Weights of a small text-conditioned image diffusion model: 24.6 epochs.
Rows from block 2 of the denoiser of a small text-conditioned image diffusion model, named by matrix and row number. Rows with one number belong to one neuron. Each number is 500 + 50 x the weight over its row's rms, rounded and kept within 0 to 999. All counts start at 0. Numbers have three digits each.
After each neuron's rows are labels from the 100 images, of 14848 (inputs lightly noised), where the neuron reaches its highest value: "colour at peak" is the nearest of a few named colours to the mean colour under the peak. Only what is clearly more common there than usual is listed. The data: photos of plants, animals and fungi (iNaturalist). In brackets: how many of the 100.
# fc1: MLP up (model.blocks.2.mlp.fc1.weight, 1920x320), inputs 64-127
# fc2: MLP down (model.blocks.2.mlp.fc2.weight, 320x1920, transposed), outputs 64-127

fc1.628:422518562474478435513431500521455558517588523572466458394465477460448451586540440517506537511427530495522547559512450508508496548604523566471458525439516579539513505506464464509592505522526465
fc2.628:480478565526463508654528536461512523474518501513450466493480526482380517459504504489435410569493454490510531492586481480478516510431525462520446545519500504466676513526496565527509509497469533
colour at peak: white (56)

fc1.55:430536510508492528484575620508559531534423524544467462502432574481460493508502504503450410489430452527437517519501493531564513368616471496424472437451491453576481464416418381508471521383531499
fc2.55:529476441587521456497479508554515556487521547447493431571543588540459482538569450524474508475477526503513514530470456451419495447450464588551452502478463504431491502408540583476458484506444537
colour at peak: grey (77)

fc1.560:451548385555517532496553432498424572461516455568475603471554440502518524533532497502586588570540535569449491527442521450539524581410558488500560520491416544479575512436526517558531484518512538
fc2.560:517511466475427520503522405563560474487523402501485483466434387494559491519463571491546446582448542517441511468455488448523503430417473519478509427449489535434445445495424595585541512483518510
colour at peak: black (27)

fc1.273:471561451510581492527529553491440584520615567459540505565502473513547513448530414495593532575407546465440585562563407554510575562532459466545495558524478520496443455503551579508379438459441450
fc2.273:594511532538508536495554541493534477460552552460431499610463498568466457474489509510465455533548527528527524551455479520452453510509467503531572463513429531451606544500489518471494487458571481
colour at peak: pink (29)

fc1.356:557541557534570597543540520521492434468507568530500485497462546568445493493546550544541603514449522477515426480556484442467409559499482534479532446466489498409584513492455506502412524437446455
fc2.356:509528468490486499481512646488494549569485462460526454468505513529515530525464503442561450467491465507513495512545520464543449559656483549501491521440510459516490502475399522447575540513554492
colour at peak: white (48); pink (47)

fc1.94:559473453574476570545461475420431513435479538478429467469544498448474520505515477485446465482493513460504516519478537535487431578529501463524496546471482578555455452486513512510564517478467577
fc2.94:435458449505492537470529436420389478490540448505468463520502464529518486507415500463546552415506480569561502573459512401443506544565503477499519436530570554441546587507434579469609475422505587
colour at peak: grey (78)

fc1.57:490388529524463468572544476526438481513527553446488511402580480393456504544536497505454553510526503550435564465507601589519526508451515510496468451572469533503425491522475432501467566434555435
fc2.57:511470497560534511494563474467419596507526477474504528517513495545422492434525502489452473522579465527544505526448564416471487528549448474495488548478412447479446524559479463529550480460508460
colour at peak: brown (49)

fc1.127:429516488511529485511579511503459522447482542534542481547582448519476465464418416481581425551436507525500500539507551441536504525430572473495446542462480503487524489452340543466585557417446485
fc2.127:471523547498524490541473571596472525582539442429541534466480476512420392520484441434463514507533539443500431491466520515497518548461488476515587556401534525486513531503342478541549556524438520
colour at peak: grey (77)

fc1.483:494503381466525527503588628519523531415410559496506464579505485532497525483469449511464479468431494578577498517452472534481462484444484515412446439455504446451515451423515468508451519475464453
fc2.483:423486528530454534439490572532453459611451584471472522493479458469448509456469459484476586416532504458574429510426480486567441477523571476506539485515497445452424579484542570563485515528443518
colour at peak: grey (76)

fc1.423:295544588520454465497572559502504557514626446510552543565497548505525570478499535550551540450501478517532557522492461547464539352516465467453489558505495452480494467524506419585423471461463450
fc2.423:508562446514419546535489425580456514450489486525494440485508442518528493504556511591526559466474567501392500516484465545535535399498511493429513517496554583588542493428579476472431538535529501
colour at peak: black (73)

fc1.5:513552493435514479527491490531477510463549520458462513433553517494501391483556502477582522432523544525514424494416475489497497472627431474483651581437532587529545432479588558458469562570602382
fc2.5:493470570509501562562448515517447518540464537568505445497521494494493652461519506515525499481418570497448518530500557545504453523295459484447472422523519527456526448498524496559538513536460431
colour at peak: pink (42)

fc1.623:499598399526562493682482479442511456498479403547496479483535498629566531417526475490507502512527538467504405500506543471490439516494552487463400488540487477368552574438498465505430491530519480
fc2.623:586504433544450462271530526531495533540516523429489426563507505511501559485488431496561531462460543451479533511444541556530449504487626547540504501451588488457554537452532412521552493495472536
colour at peak: grey (79)

fc1.462:508496468465457487523581500483440495475468510516454537463527576495429534493492492514509454618588585569484406537509469476510381514450479406609584518509448465395486457573500491532519487591542547
fc2.462:506458402560473522465447506516568496477515549595392408505486478481490506580523476533519505578527508461473467484475488460479531494504521499558562541527609496492518554520543528453530487420532467
colour at peak: pink (27)

fc1.507:505513511505572617548477471516465493491483558448537479498458567503469492495540408456462529434545553505454468477532535423580541507473457412574463474478442493411506457538468484503456600456422515
fc2.507:529476521476536419456530451507522485488572410465516632403582484548493420518528455404575513554447468490476443500386481459454444399445545465568449478511552552520476455465526507563510458555431533
colour at peak: brown (57)

fc1.310:554473506531541587538495416533510466460452554532478514498508501538490530590418488478517502500500472481518419462560529386465450477477464511446482444471494499474542433444583548516438534462461400
fc2.310:566534519491468477479550548541553460506551502423468509581552456571495491531503534417472452505426474477528502446553499519518460518497551437511479451491495452513533500372443521423568449533580498
colour at peak: white (35); pink (29)

fc1.322:435532516596620515600483578586519544544558432494543478503483498532506484426450461528501457532364560531472437461422435491445524457586536459485456507415539470423495438515492495480606468488520446
fc2.322:559512492511452475455506469535452555549594532500434595512547414483406393497551494522509579483476571497582527503529502550515483456530598525450478477536501517443483536486481511466567535417562556
colour at peak: grey (75)

fc1.691:530535333476455451490570497475520557517603508622454518531545527479448498637450476523431415504472522461579559558506427550471511423527545496562469499455501477537543473507432492511444499460528500
fc2.691:414502434481488491497481462506440526447446446569533504547492539472457436494521519510546508467581398456552523567490442429488548426550535523424502470565534525504478539517458439429477516481576510
colour at peak: black (35)

fc1.597:490508470488584417476530499543436489489450484402526492488533449525523512552499517620553567487546542527371535514482398483409583456479391463445495533460516523496418503488427602486565528485484606
fc2.597:519502413459490437498459471477387442582503540424509440452469532477447571535466487439465542514494524474563549517510419492453499530587445421513508432514572569532496580516579452457467485484580583
colour at peak: pink (27)

fc1.720:448586524534491573584478547397408503438568479405515445463495508489503504502532571500557475463467522440485543458489528467535566495455501520510543533539532542472468533657576532603436583535488493
fc2.720:513421477555476525468490507481484442450552482516462446506491406442554526435527481529535525557451514444597444499509435542530490523609458440538518487562427553527452546516565448509647502479474424
colour at peak: yellow (27)

fc1.128:510504479518496480490515513524417462534583509539432470463517484589619429452481475661477462491495491412532478470473440490440496504604539542528519439437486464498560498584430531572475464460451347
fc2.128:454471599446495537525526566442448585470498508488498591459513417467543581622539515508555462389538481387401474427587511525466447563393500474458560522568549473523353517548482468478605444536604505
colour at peak: pink (37)

fc1.414:356550568543523535498519606465582475540526541494500536518490516501586500444500525613452465482455437372441499526530418503450490546511453423490502513456483489542484518522515451557506424497467549
fc2.414:577508531530408405479415561602509525501595480415506533439560515504502509514508474459482507507509486489474443486612506494494498463444534607549452486535562527457543467375437505467509600520532413
colour at peak: black (57)

fc1.21:561546529468477520497441553495508502450465470549456558490460523503425484469497477597543579546446441501478527477482460455557496497581495526419477514474514461488527462576573466588556473465498539
fc2.21:555499599492550502496460480394494507427386637519441537576538412422458506502537463389534501599493552519505495488460453493465483413465610485455443560549542598490544426571507448430509549497458526
colour at peak: brown (73)

fc1.528:475508538542551525535531498476535483507416565514583540545509461571496422579520461468454558502524499505493421445560515451477422594499420562443512431503454475438562442448532543530448511422397467
fc2.528:513521563477496462473570674529550529523486462451543486500528487462505443546455534421578423462550506507567486538522500484548531521531568541552469490451442445530510555483517583468541467493529598
colour at peak: white (59); pink (36)

fc1.413:338588569517479520478541526510524578510479478505500505538461543497415505510455553534553518456488423530554543504442502456525504441576475459555546539516442479494423455491535452545500449467449563
fc2.413:485554442490547556475459515454429541598434493524446465466479486478469543498556522559461628556490431536431490577410525597463558445486503507447560510511547565622500433538644490468428561488502552
colour at peak: black (52)

fc1.156:440589515508546512462565584581441571472574516536553479463535574542502597549579607563567635543485556542559545503480450543536479359508509476431453524447471411475530446646574464575385472426515495
fc2.156:506554472535455568568567477569547494449444515557437545541561449568529526595554533496510444470455422397433439470452486483507521489431441546461485420478535555437569448481606491569478490495516440
colour at peak: brown (74)

fc1.97:565510549554521610544558551525508500424523521472460504494533516529511468508512455452415419606526574527537520516523500557397474538568569522471544407423534495482608555529513495387528502566528480
fc2.97:485451529530517562478523553437534479505545505520559547522495472585436493512557524476484516529538480583487529531583544509427489492485510484462441540521527512547538521512567462528305531570492484
colour at peak: grey (81)

fc1.312:605445466473565550515654465590424544521536512497527511501548475604547425577576405542484483533530548505581539427548541445568449493537502520558468484469421464472483316507529437472420526453524493
fc2.312:490498479419464511472537383465438535555551456482436465574562420406543487536579515365435476457563510578491537502606603502479415536568511517405559499499512509458530408551451462421474556520509499
colour at peak: pink (27)

fc1.105:387446495548529508520337428444476544423432494482561618473482470488477505381590552526506609534565569520466587505421508442498514571590397481513447466444433513560552537497527390529550472465595420
fc2.105:521513490492437619490569503295541446484523524473548498533550500445490558541474610425503402614443459528467519502470533539461494580508537482440513588559555530474509452524538514522558537440494459
colour at peak: brown (65)

fc1.421:505447434530492508551516477522466437424579501498564467480556476422527450477498552565573532510454516480488463525511492467527603493483582522550524517441543529419561499507479542512523522560627553
fc2.421:484480433546456518550543458578479542442459450488470449528560556572425543466534420465506492518414459437526545463486491525511544538483492511469507543463608450409532504445457446495538499501426484
colour at peak: brown (51)

fc1.101:519480457472540532509567460404471497507499495431560605533646546599533529508481562553528553527519592469514496524494413505518468458410513517487461505462474470494539532576566542428455531498539588
fc2.101:444495469497522441554493498531544523525418482473570561503338579654603626435565590503446557565469454429471518484530468543530471513601553371507475408449473516465558513522455497480499428535490528
colour at peak: grey (80)

fc1.2:501560492528584514528533545463460621492562545406506473552507502522566533408518419498511556490514546401443538524555360581441513551531443389524480518468436521499485491517528504479472412500416489
fc2.2:565508544473517504478487495449519535517540522637472522576501452470517520609620502551420473525502503609435509552497572589568426470519575525531479573518481425417490522557527524528495608469397511
colour at peak: black (36)

fc1.475:415469531488546608543418495500405520508464545478455522509469465476506459518421447452411434488451545452530547452472615457475528426407445443495476587568523472550498532438487535547509543436470541
fc2.475:534495478453522528500561404514517498473496507456622477543526459479527452631459488533526561429543537581470526512440510562479495446590510539505535515539568463553541546536529540417547464470491515
colour at peak: grey (80)

fc1.353:550524482461473514526501471541497469520502551547488433492548534531513485539473536366503486438504446567558484487454604471535498449468505535507438460494505454440440426394520509513548566528490512
fc2.353:536557595595406418509560552564441490513425528477436548519529523467519523409393380480563464562545551465618504446501496501544515425479500473544469575569583566474490516375495499509503481413543542
colour at peak: pink (28)

fc1.533:607527450575486529499648513610485485495592526505497502530553494512501369531592463589526448535520537507502492472524438527440492491473563557518507470503468519496589436544440502464491518486509476
fc2.533:451414595478499529532503606261467523594505496480443481493508415486481591541501500418525489588480417542506537492552500519510455527570538469490525514499457463479483467538545460453541453452514530
colour at peak: white (83)

fc1.661:496474458532481532558447485522487492528558594496464518498507539535515450473367518362599644606535477505564564545498545456484429405451551535489492402536452500499538426566463484554377507457546411
fc2.661:549473360534522517516466515524547583526505441429513577535483427495493519535517507502423505475499477524502517499506428441522466481530554524449506553482438447488565546587429556403511360497532489
colour at peak: white (28)

fc1.240:503538596598502433601479556550580503539456456543470479571469515566518477508529556517490511459505561450569505461507487517390507488453488475495560374443512469476467585455457437549492558473399498
fc2.240:546547509598564436398504507608572548507480510498503489437537494434544524491445513499503446465448501424471543456507521545443500535501556528531472522522549422449536507471524481503513516513489558
colour at peak: pink (37)

fc1.249:507465674529522541629505500512525501475594501545445471524505466669454520476520468509465524512537468487511427452469499495421437526549404557465492450532507497441606502504457530431429526478498522
fc2.249:498534484556523553547490538526505493469565509533464570487525530495518428488511492527547502477579585488483583408532469567476522590458429606482500459541483488511499457448398526568524555437544531
colour at peak: white (38); pink (34)

fc1.235:471500444526525465538549570493514518522624541517508423536468520467575467461408445498476429533486525523569607570464510525462496435506516539458469481469516449529551485556471512495467523482577454
fc2.235:479519486511508474515533533510572450389544497525509493520584497452431499508457500492447462491481445480453534491542519529549515441491513493565502509477472483532463470452548503471485491518487421
colour at peak: black (59)

fc1.712:522559509612564512547490486520496491507520474467490486578481453480520596503486411478495565413556440504483503479471494502434612439544412450461426500456518494549434589423523540546553511402461552
fc2.712:521529399572468557514458458475511500514584529491552532480446460461489455484469481532459556462520464424518512464436497459412543488483421491524524584503628475562501548548533549456363524465583614
colour at peak: white (28)

fc1.48:600486504523553489499457568571373536523426501454379589478475515436467486442502412507524462511512557451522495593563489528470490505513567532550525550514516643477466543424430499431526470513603478
fc2.48:444452526507429505542555560508440412520553553515596540517605528483521554552612525487518512510519524445438533483482537528517470485464541514515495530467507570452470450508446497590512504480456509
colour at peak: grey (80)

fc1.695:561462466555559529498595531601512454513534534572483498498508496519514433569616498508499413505501499459510506490538509479436521517515435538466409348465553554524452414376442501529510542457509418
fc2.695:538512560511523544534455396379474588483429563498504492512504540479494517537508470459508528562497430451440473503500582521532526465546527479530511594480591463523424424536590482447540538456550489
colour at peak: white (40)

fc1.32:432491569473505548525465562442561515519416485550472535501459499512472503466512541517540493525580453455550544512484525499494469584574442477579463479495467473509399506478515458590563462506440416
fc2.32:573510496499487586499448542436442554564500539451459535418535510519481568538600504534503589496501443543465503550436523586525496479507525524431566543470553615523443502512516425380500568494522479
colour at peak: black (51)

fc1.721:449527422411460538570534395495520586385483504530525586505494455474513374388439433467543442478474531578441474444523482472542590542532573488521534593491549597521557413528534526500534493515640411
fc2.721:496437453420475507537522428526535436498516493500450521575510386454425414484377437518560493530495572529545500391570533604476563503395482513510407460388475520443557396496460410551527461518470448
colour at peak: brown (49)

fc1.125:504484515506477498586471602492390436434527511584543447462457539479551466510467551503519524567460494428553512511441421527502490490496516427513489509502450527487554488489545570472459563409415518
fc2.125:489465472479411520387525493452534548510489409441464465413499526490575459482425492561509520479481494547488554489498594522539527500472513525536487413502507503481455571457514570563525518524507512
colour at peak: brown (69)

fc1.672:398469492479499550513480458483486453503498476488528462458524486475393436515511466478573536470568438495506463554552439438491515459582455541544506494417486469462532594470556520521568512529513317
fc2.672:503567508453445548575533521498511570449550546491473441493558510457438557538490474483499455547483495457484551507502520582584479524399486510522451512528531489443452546483563552551573478545524490
colour at peak: brown (49)

fc1.186:520490588593543573471492527489471441454391464521487465493580475483528424455542475441468546448553558533439473503502514389495510555596524525435534451431515499542572522501577548536547551477531546
fc2.186:500497475532416525505477504561552539590498458458504571581476465467471576580457551592581505531500481536564495491537510618536494556515511537461407498517437423564475553506412509469481447498587543
colour at peak: pink (44)

fc1.664:484485564527572465501477496463489511440458514490535558458563445576444513534466516612538458445422499530459448426516533427437509576486530501510518510471555426498553466564449530588542529552535562
fc2.664:515495520556530456505568544454542435517550445482512543477526517529517413510420465482451525476551459486444563386407568495475442561536500496513525466519525405437588525538482548519467483515473555
colour at peak: pink (30); white (29)

fc1.466:530482469660516466573533478551564568466395501600513480492498543542503591582554525482501494526449397493456461460477427374521576464492465553507437441442428367482581528457456466539532509493428537
fc2.466:532488533545494512451478433537508467485558513515575567514442441515478552364509517574585475653433466604530438495427450517543604568444521482466468587487509464484478520498441505480473525532437531
colour at peak: brown (58)

fc1.584:572487607595550511497572509618474541533530541518466499520580561575560482537502491533513533457465522554515490484473489459369505398534511520462495484448461483480495413477540505559517467435464485
fc2.584:582472516482502470474538503598467445618637420485542526503492501557443439505575524517471486498500419529500457485580527486520453374581540410504589443508424384550488544454431476490575502464506569
colour at peak: white (44)

fc1.43:440532548536505503475548592464418531467458504538436457502520515485465542560560539541466492507450512549522518541481566469506535418618520520509469505516488509516430414420507482491466562479503486
fc2.43:451569476463534523513438497472498520508478506522538584460365583589527431496562512540452545522493518547439472526465411523470471514543463560445563446477533525557473479536477514510449526394453443
colour at peak: brown (56)

fc1.636:460457496504510384573570452628588544403493458466437518480560476481500532502524508489578481528499594523465480573522475461431440530458516586514463493438453480495580547531491559580548567576583502
fc2.636:559513582539462407476609547597653485506525453538499403525530471517459494464516490439446377523431436454471459535534510542417488458499479556509504525476454493505550490497508502464488546526478542
colour at peak: pink (28)

fc1.291:551445571507544572506497515432502484437534466490491506502552432491527498413545434597518584520541535520472386483544513488439485607487563566500531441516517543434607497529470581470477550508442521
fc2.291:499478468478508501500566572482562474526429497508536509540444555468449511495464471446581391486502501486593481518557472505523547531506638487527406519441492426560508473479539539555493447484556467
colour at peak: white (100)

fc1.418:548495517514549505541493521517526432530498519602553545511506537509499483473460508522462476466514452452464453502556525443449421464593386489504506412360454522454565504445481555526470463527533556
fc2.418:504578535511493481455523576501517442501504460495497489468478521473538483511376540369571448456460452523476494472574501502519564502518459576502484494549506429458518534439432521523478483492459494
colour at peak: white (89)

fc1.374:455440460536612493583493531482385507522475490416449516510520531510501510430551370476534535583532543505447555419518412496440613543513435468416459544508450557515519476471499494524638403555428606
fc2.374:516559535506562465451539539437600492531533489614505583508515509566479533502487474533525445498478515482468524580475608468613412520530528499477407534560470403492486538536462494569537592508378401
colour at peak: brown (61)

fc1.4:496441602526495535500466497528490480498492481529382547517451492555524539438510510539433437550535507489482474419506526517545511474535467570498523525583527549572457540399515452407397565427505455
fc2.4:462357513508498476500558500549541531523488529478522465519504426529468589497569506486495518541442480465466529570529498541509514488480597376440422500495560477534507517546616506390435417554493504
colour at peak: cyan (35)

fc1.87:620452491554479511519538472470513476452496476568337427456518525587438472304589541559538514439480520502496469502520501452440527491541519538485433504486499505448510499550589438587481554513497472
fc2.87:369417414484514410572523574410483412509486486442470502519510443508528458553479541468528482484503500472581534500525461490545521556507532425547495488440461444539507502575524445406506506424498481
colour at peak: brown (56)

fc1.27:551504591555446574537522553540526526540507506662557477461553497511520514592430572556481440494466373521574491508476545456480482465485550555534500384501471517429472489505455487585386628492580441
fc2.27:551531557472535490478533464488508490547494531572408535437561498546556497540499434333452398593460527511490523553476576559506489436493485601401413576476508416482457479535503575555503561475454465
colour at peak: white (28); pink (27)

fc1.337:438512557498543494549479490504458499428458497503547501484521473505481509507460477468479556475533525515446450545468452522523438520435554410531517547485497543463518422500514513508503358453446602
fc2.337:478444518503484538415512413471571558457540410439496480524467497486537544493491609607526462475520518520479434493501515493457536482455428555470581477592435507551530582537545505424517535533495438
colour at peak: grey (76)

fc1.747:448593518473522494526556479548444482485496550503559433557524515454496508584450426517468511404433627598598505531501346499588519415500474509497465519571507563480584469471459493480524519515484466
fc2.747:572496533465485461523601486492530447521538440512455412502526438484486481518429482481418470488505515542570541570548411440458493496507471550522489464431430424558631614484552511442448517480522444
colour at peak: pink (27)

fc1.469:388569448507615475527596554510439571572533550589500467564470545535581518515451524493538518493490485565555433392595451477498553529441466487399503541520483483530488461480540425513505363496523569
fc2.469:560494473464456523529509597562466438523545504592550446388542514454552561575541529494525518486490368555386486422469484492526604460533486486564458445523495525463582427454355577528419507555563537
colour at peak: black (26)

fc1.570:489448535545486441532443440461474537513508582410547449530552542547458510458569554444498542382496505447596463509458439482522509579516448501500502506517455497520376433480442517496478485540532448
fc2.570:502499402529483497486585364544537492530506451496453475455491339460462495534513553357432419480453435526539412529604533458461445535481482456511524503454490454550572550575566543540429507505479496
colour at peak: white (27)

fc1.463:603482488539495455559452513458480414460475530533464483517492462487541505512508505463470527576486481443588525549466499442539491433569511550459468411452536502576422401518513397547400551449470417
fc2.463:445375561483533506467530534501463417556452460455520472517546522467492443506426611427531441535527375514499501494530542442570432483466489530507492503503484478467592479506580450522435497554501541
colour at peak: grey (76)

fc1.236:489491453544543485532452429538529518516565589522510445557516581501403545478444449526418470501439542540436497429448532521458594557458533477472466502441520475391539363498557532537533473433459446
fc2.236:553454523523458511466587353461469530487582541552473440450454436532486560416422467560540484540525513458489432484487441528537493533504487477510487489520486466551578587435543569451486528530460548
colour at peak: brown (52)

fc1.320:531430418505518531503494458555483469441535509482563526498604493538510466527515406423492534522520460506516407525520499394479455604509478489465591459482480543417510462530459570517539519446480382
fc2.320:533452478428503522519565508552535528520508491452467535575475511489469525563547456475513411501452468492478454458577518498528516460489531479508464486442501425553501533496516578491559495536506519
colour at peak: white (45); pink (42)

fc1.218:525549422589528514557497494472522504383454419499571532473437539511510622491519496408474540402469492538468512480483539491467589476508418446563535392434548522530529493555525466541497447465438470
fc2.218:546445514431599480471477516499471462460466552559520501454620540489561522553441489542491510432547521476442461530487430511510532532498536566524559492407468499570516453497436513453469507582408457
colour at peak: brown (65)