Weights of a small text-conditioned image diffusion model.
Data: trained on photos of plants, animals and fungi (iNaturalist), 77898 training examples, 24.6 epochs.
Rows from block 2 of the denoiser of a small text-conditioned image diffusion model, named by matrix and row number. Rows with one number belong to one neuron. Each number is 128 + 24 x the weight over its row's rms, rounded and kept within 0 to 255. All counts start at 0.
After each neuron's rows are labels from the 100 images, of 14848 (inputs lightly noised), where the neuron reaches its highest value: "responds to" is what is common among them; "patch colour" is the nearest of a few named colours to the mean colour under the peak. Only what is clearly more common there than usual is listed. The data: photos of plants, animals and fungi (iNaturalist).
# fc1: MLP up (model.blocks.2.mlp.fc1.weight, 1920x320), inputs 256-319
# fc2: MLP down (model.blocks.2.mlp.fc2.weight, 320x1920, transposed), outputs 256-319

fc1.750 [139  89 157 192 162 151 131 158 127 104 134 109  93 141  94 147  96  98 116 147 118 123  95 136 106 128 132 152  91 112 132 156 144 139 102  86 133  84 137  94 137 103 109 125 162 120 123 128 143 143 134 140 123 123  94 161 149 170 155 170 137 140 127 129]
fc2.750 [168  97  97 109 128 109 103  81 155 118 144  67 162 126 128 144 160 146 163  92 137 131  86 135 152 149 123  98 119 132 136 111 110 112 112 168 164  60 115  95 128 139 124  59 108 141 136 123 140 117 120 126 123 136 128 124 143  93 112 147 143 162 140 146]
responds to: class Insecta; phylum Arthropoda; order Lepidoptera
patch colour: brown

fc1.586 [130  97 127 156 119 138 113  92 148 137 131 131 155 123 142  99 101  88  86 167  71 133 102 117 101 152  95 114 118 137 121 125 101 101 106 145 112 119 155  94 159 122 126  88 112 150 121 148 153 102 139 147 134  95  82 150 123  84 100 126 163 136 143 132]
fc2.586 [119 127 115 165 144 121 132 153 133 147 147 116 133 134 142  64 105 159 174  70  90 143  79  93 135 121 154 122  85 123 134 143 142 115 148 127 131  92 145 105 182 122 128  89 146 140 113 147 114 124 132  74 119 139 136 122 165 187 113  85 125 129 122 121]
responds to: class Insecta; phylum Arthropoda
patch colour: brown

fc1.181 [146 127 110 101 138 137 115 106  89 163 116 116 135 112  71 115 164 117 123 162 147 158 102 118 139 123 141 130 107 188 199 138 148 146 148 117 126 163 143 132 137 132 111 115 146 139 151 111 125 143 138 119 122 118 114 155 127 124 144 147  69 155 131 145]
fc2.181 [122 163 121 178 112 110 132  99 115 157 128 145 119 116 145 124 139 114 136 136 118 157  99 115 162 135 120 192 141  94  79 156  80 128 108 143 108 143 120 119 144 140  98 140 173 133 138 157 136 116 167 126 150 130 125 139 125 108 152 123 109 141 133 139]
responds to: class Aves
patch colour: pink

fc1.260 [120  89 129 157 112 155 124 140 156 161  63  86 188  99 145 105 143 116  61 108 130 171 165 142 111 146 147  84 148 114 173  92 139 141  81 116 133 140  94  77 116 163 126 136 168  97 119 101  98 134 117 171 117 126 131 146 132 136 140 134 105 102 141 128]
fc2.260 [118 134  95 135  95  72 147  88 168 129  97  87  55 128 161 157 135 120 108 148 158  81 141 186 137 165 111 153 103 131 145 123 153 126 146 122 126  87 136 126 114  89 137 123 138 101 115 140  96 128 145 123 153 125 169 165 128 137 114 136  86 106 152 146]
responds to: class Insecta; phylum Arthropoda; family: Syrphidae
patch colour: brown; orange

fc1.489 [125 141 108 136 146 119 134 134 117  95 127 167 130 150 123 127 104 118 115 118 139  76 141 138  92 156 133 156 130 168 140 119  83 155 130 102 158 131 141 147 138 106 110 122 130 156 145 135 143 143 144  99 125 144 123 141 169 148 153 144 130 145 158 152]
fc2.489 [ 92  84 104 120 129 110 142 118  85 100 126 137 121 144 159 154 113 117 129 104 130 141 141 158 111 121 125 132 136 165 128 128 171 108 141 126 122 128 105 158 133 150 163 134 142 127  97 139 159 126 101 152 120 114 148 130 119 120 121 120 130 122 109 152]
responds to: class Insecta; phylum Arthropoda; order Lepidoptera
patch colour: pink

fc1.687 [118 119 100 160 108 112 136  95 128 152 129 143 134 112 126 150  82 138  57 134 109 151 101 155 117 129 112 150 114 140 128 188 106 178 136 133 132 132 145 113 115 137 133 130 131  72 117  84 154 100 107 128 164 126  97 132 121 104 125 107  79 124 168 134]
fc2.687 [112 135 127 130 128 135 129 105 154 140 136 160 119 142 113 154  78 102 110 112  91 114 102 113 140 126 126 125 119  94 123  76 106 152 166 108 122  96 130  92 109  99 137 155 158  94 126 133 164 124 136 119 106 111 146 134 134 147 162 176 107 109 177 121]
responds to: class Aves; order Passeriformes
patch colour: grey

fc1.629 [107  77  80 113 112 162  94 132 109  93 112 127 128 124 119 154 142 152 121  55 109 108  92 142 126 108 127 131 127 126 132 109 101 138 121  93 136 117 158 120  85 114 106 133 148 151 147  86 101  27 112 103 120 128 116 129 149 132 111 129 148 135 148 122]
fc2.629 [110 118 102 134  98 153 136 128 118 136  94 134 139 119 129 134  55 116 123 148 117 129 117 101 163 110 110 184 111 110 126 164 146 113 113 112 146  88 193 150 128 110  94 177 144 148  72 135 122  75 145 113 119 132 123 155 148 139 149 163 117 107 156 127]
responds to: class Insecta
patch colour: brown

fc1.238 [103 147 134 144 179 133 107 112 150 121 119 130 170 152 142 142 124 113 118  82 143 108 153 160 150 100 129 116 134 129 185 140 101 139  81 134 137 134 131 128 122 147 120 143 122 156 134 135 135 105 184 165 150 114 134 114 132 109 139 130 112 153 161 113]
fc2.238 [145 145 119 157 132 136 152 112 103 107 135 150 139 125 127 106 145 112 126 109 106 139 147 165 134 111 109 131 124 166 150 163 138 138 133 118 129 149  76 142 141 109 136 150  93 119 116 140 147 160  90  96 152 115 161 105 116 125 155 151 189 114 137 107]
responds to: class Insecta; phylum Arthropoda
patch colour: pink

fc1.265 [108  94 113 133 118  93 136 144 127 149 130 123 174 102 117 156 126 153 111  96  68 123  95 149 143 138 108 159 116 125 126 142  90 168 122 143 140 115 143 104 110 124  81 138 144 112 121 116 121  70 137 128  88  57 127 110 119 141 144 150 105 120 144 171]
fc2.265 [147 117 147 150 120 153 134 106 179 172 138 102  97 112 126 126 144 107 144  92 144 114 166 102 101 138 120 164 106 131 110 146 191 122 130 138 125 126 115 138 125 161 135 183  96 149 137 141 116 154 128  95 158 119 136 108  96 135 144 124 145 122 173 125]
responds to: class Insecta; phylum Arthropoda
patch colour: brown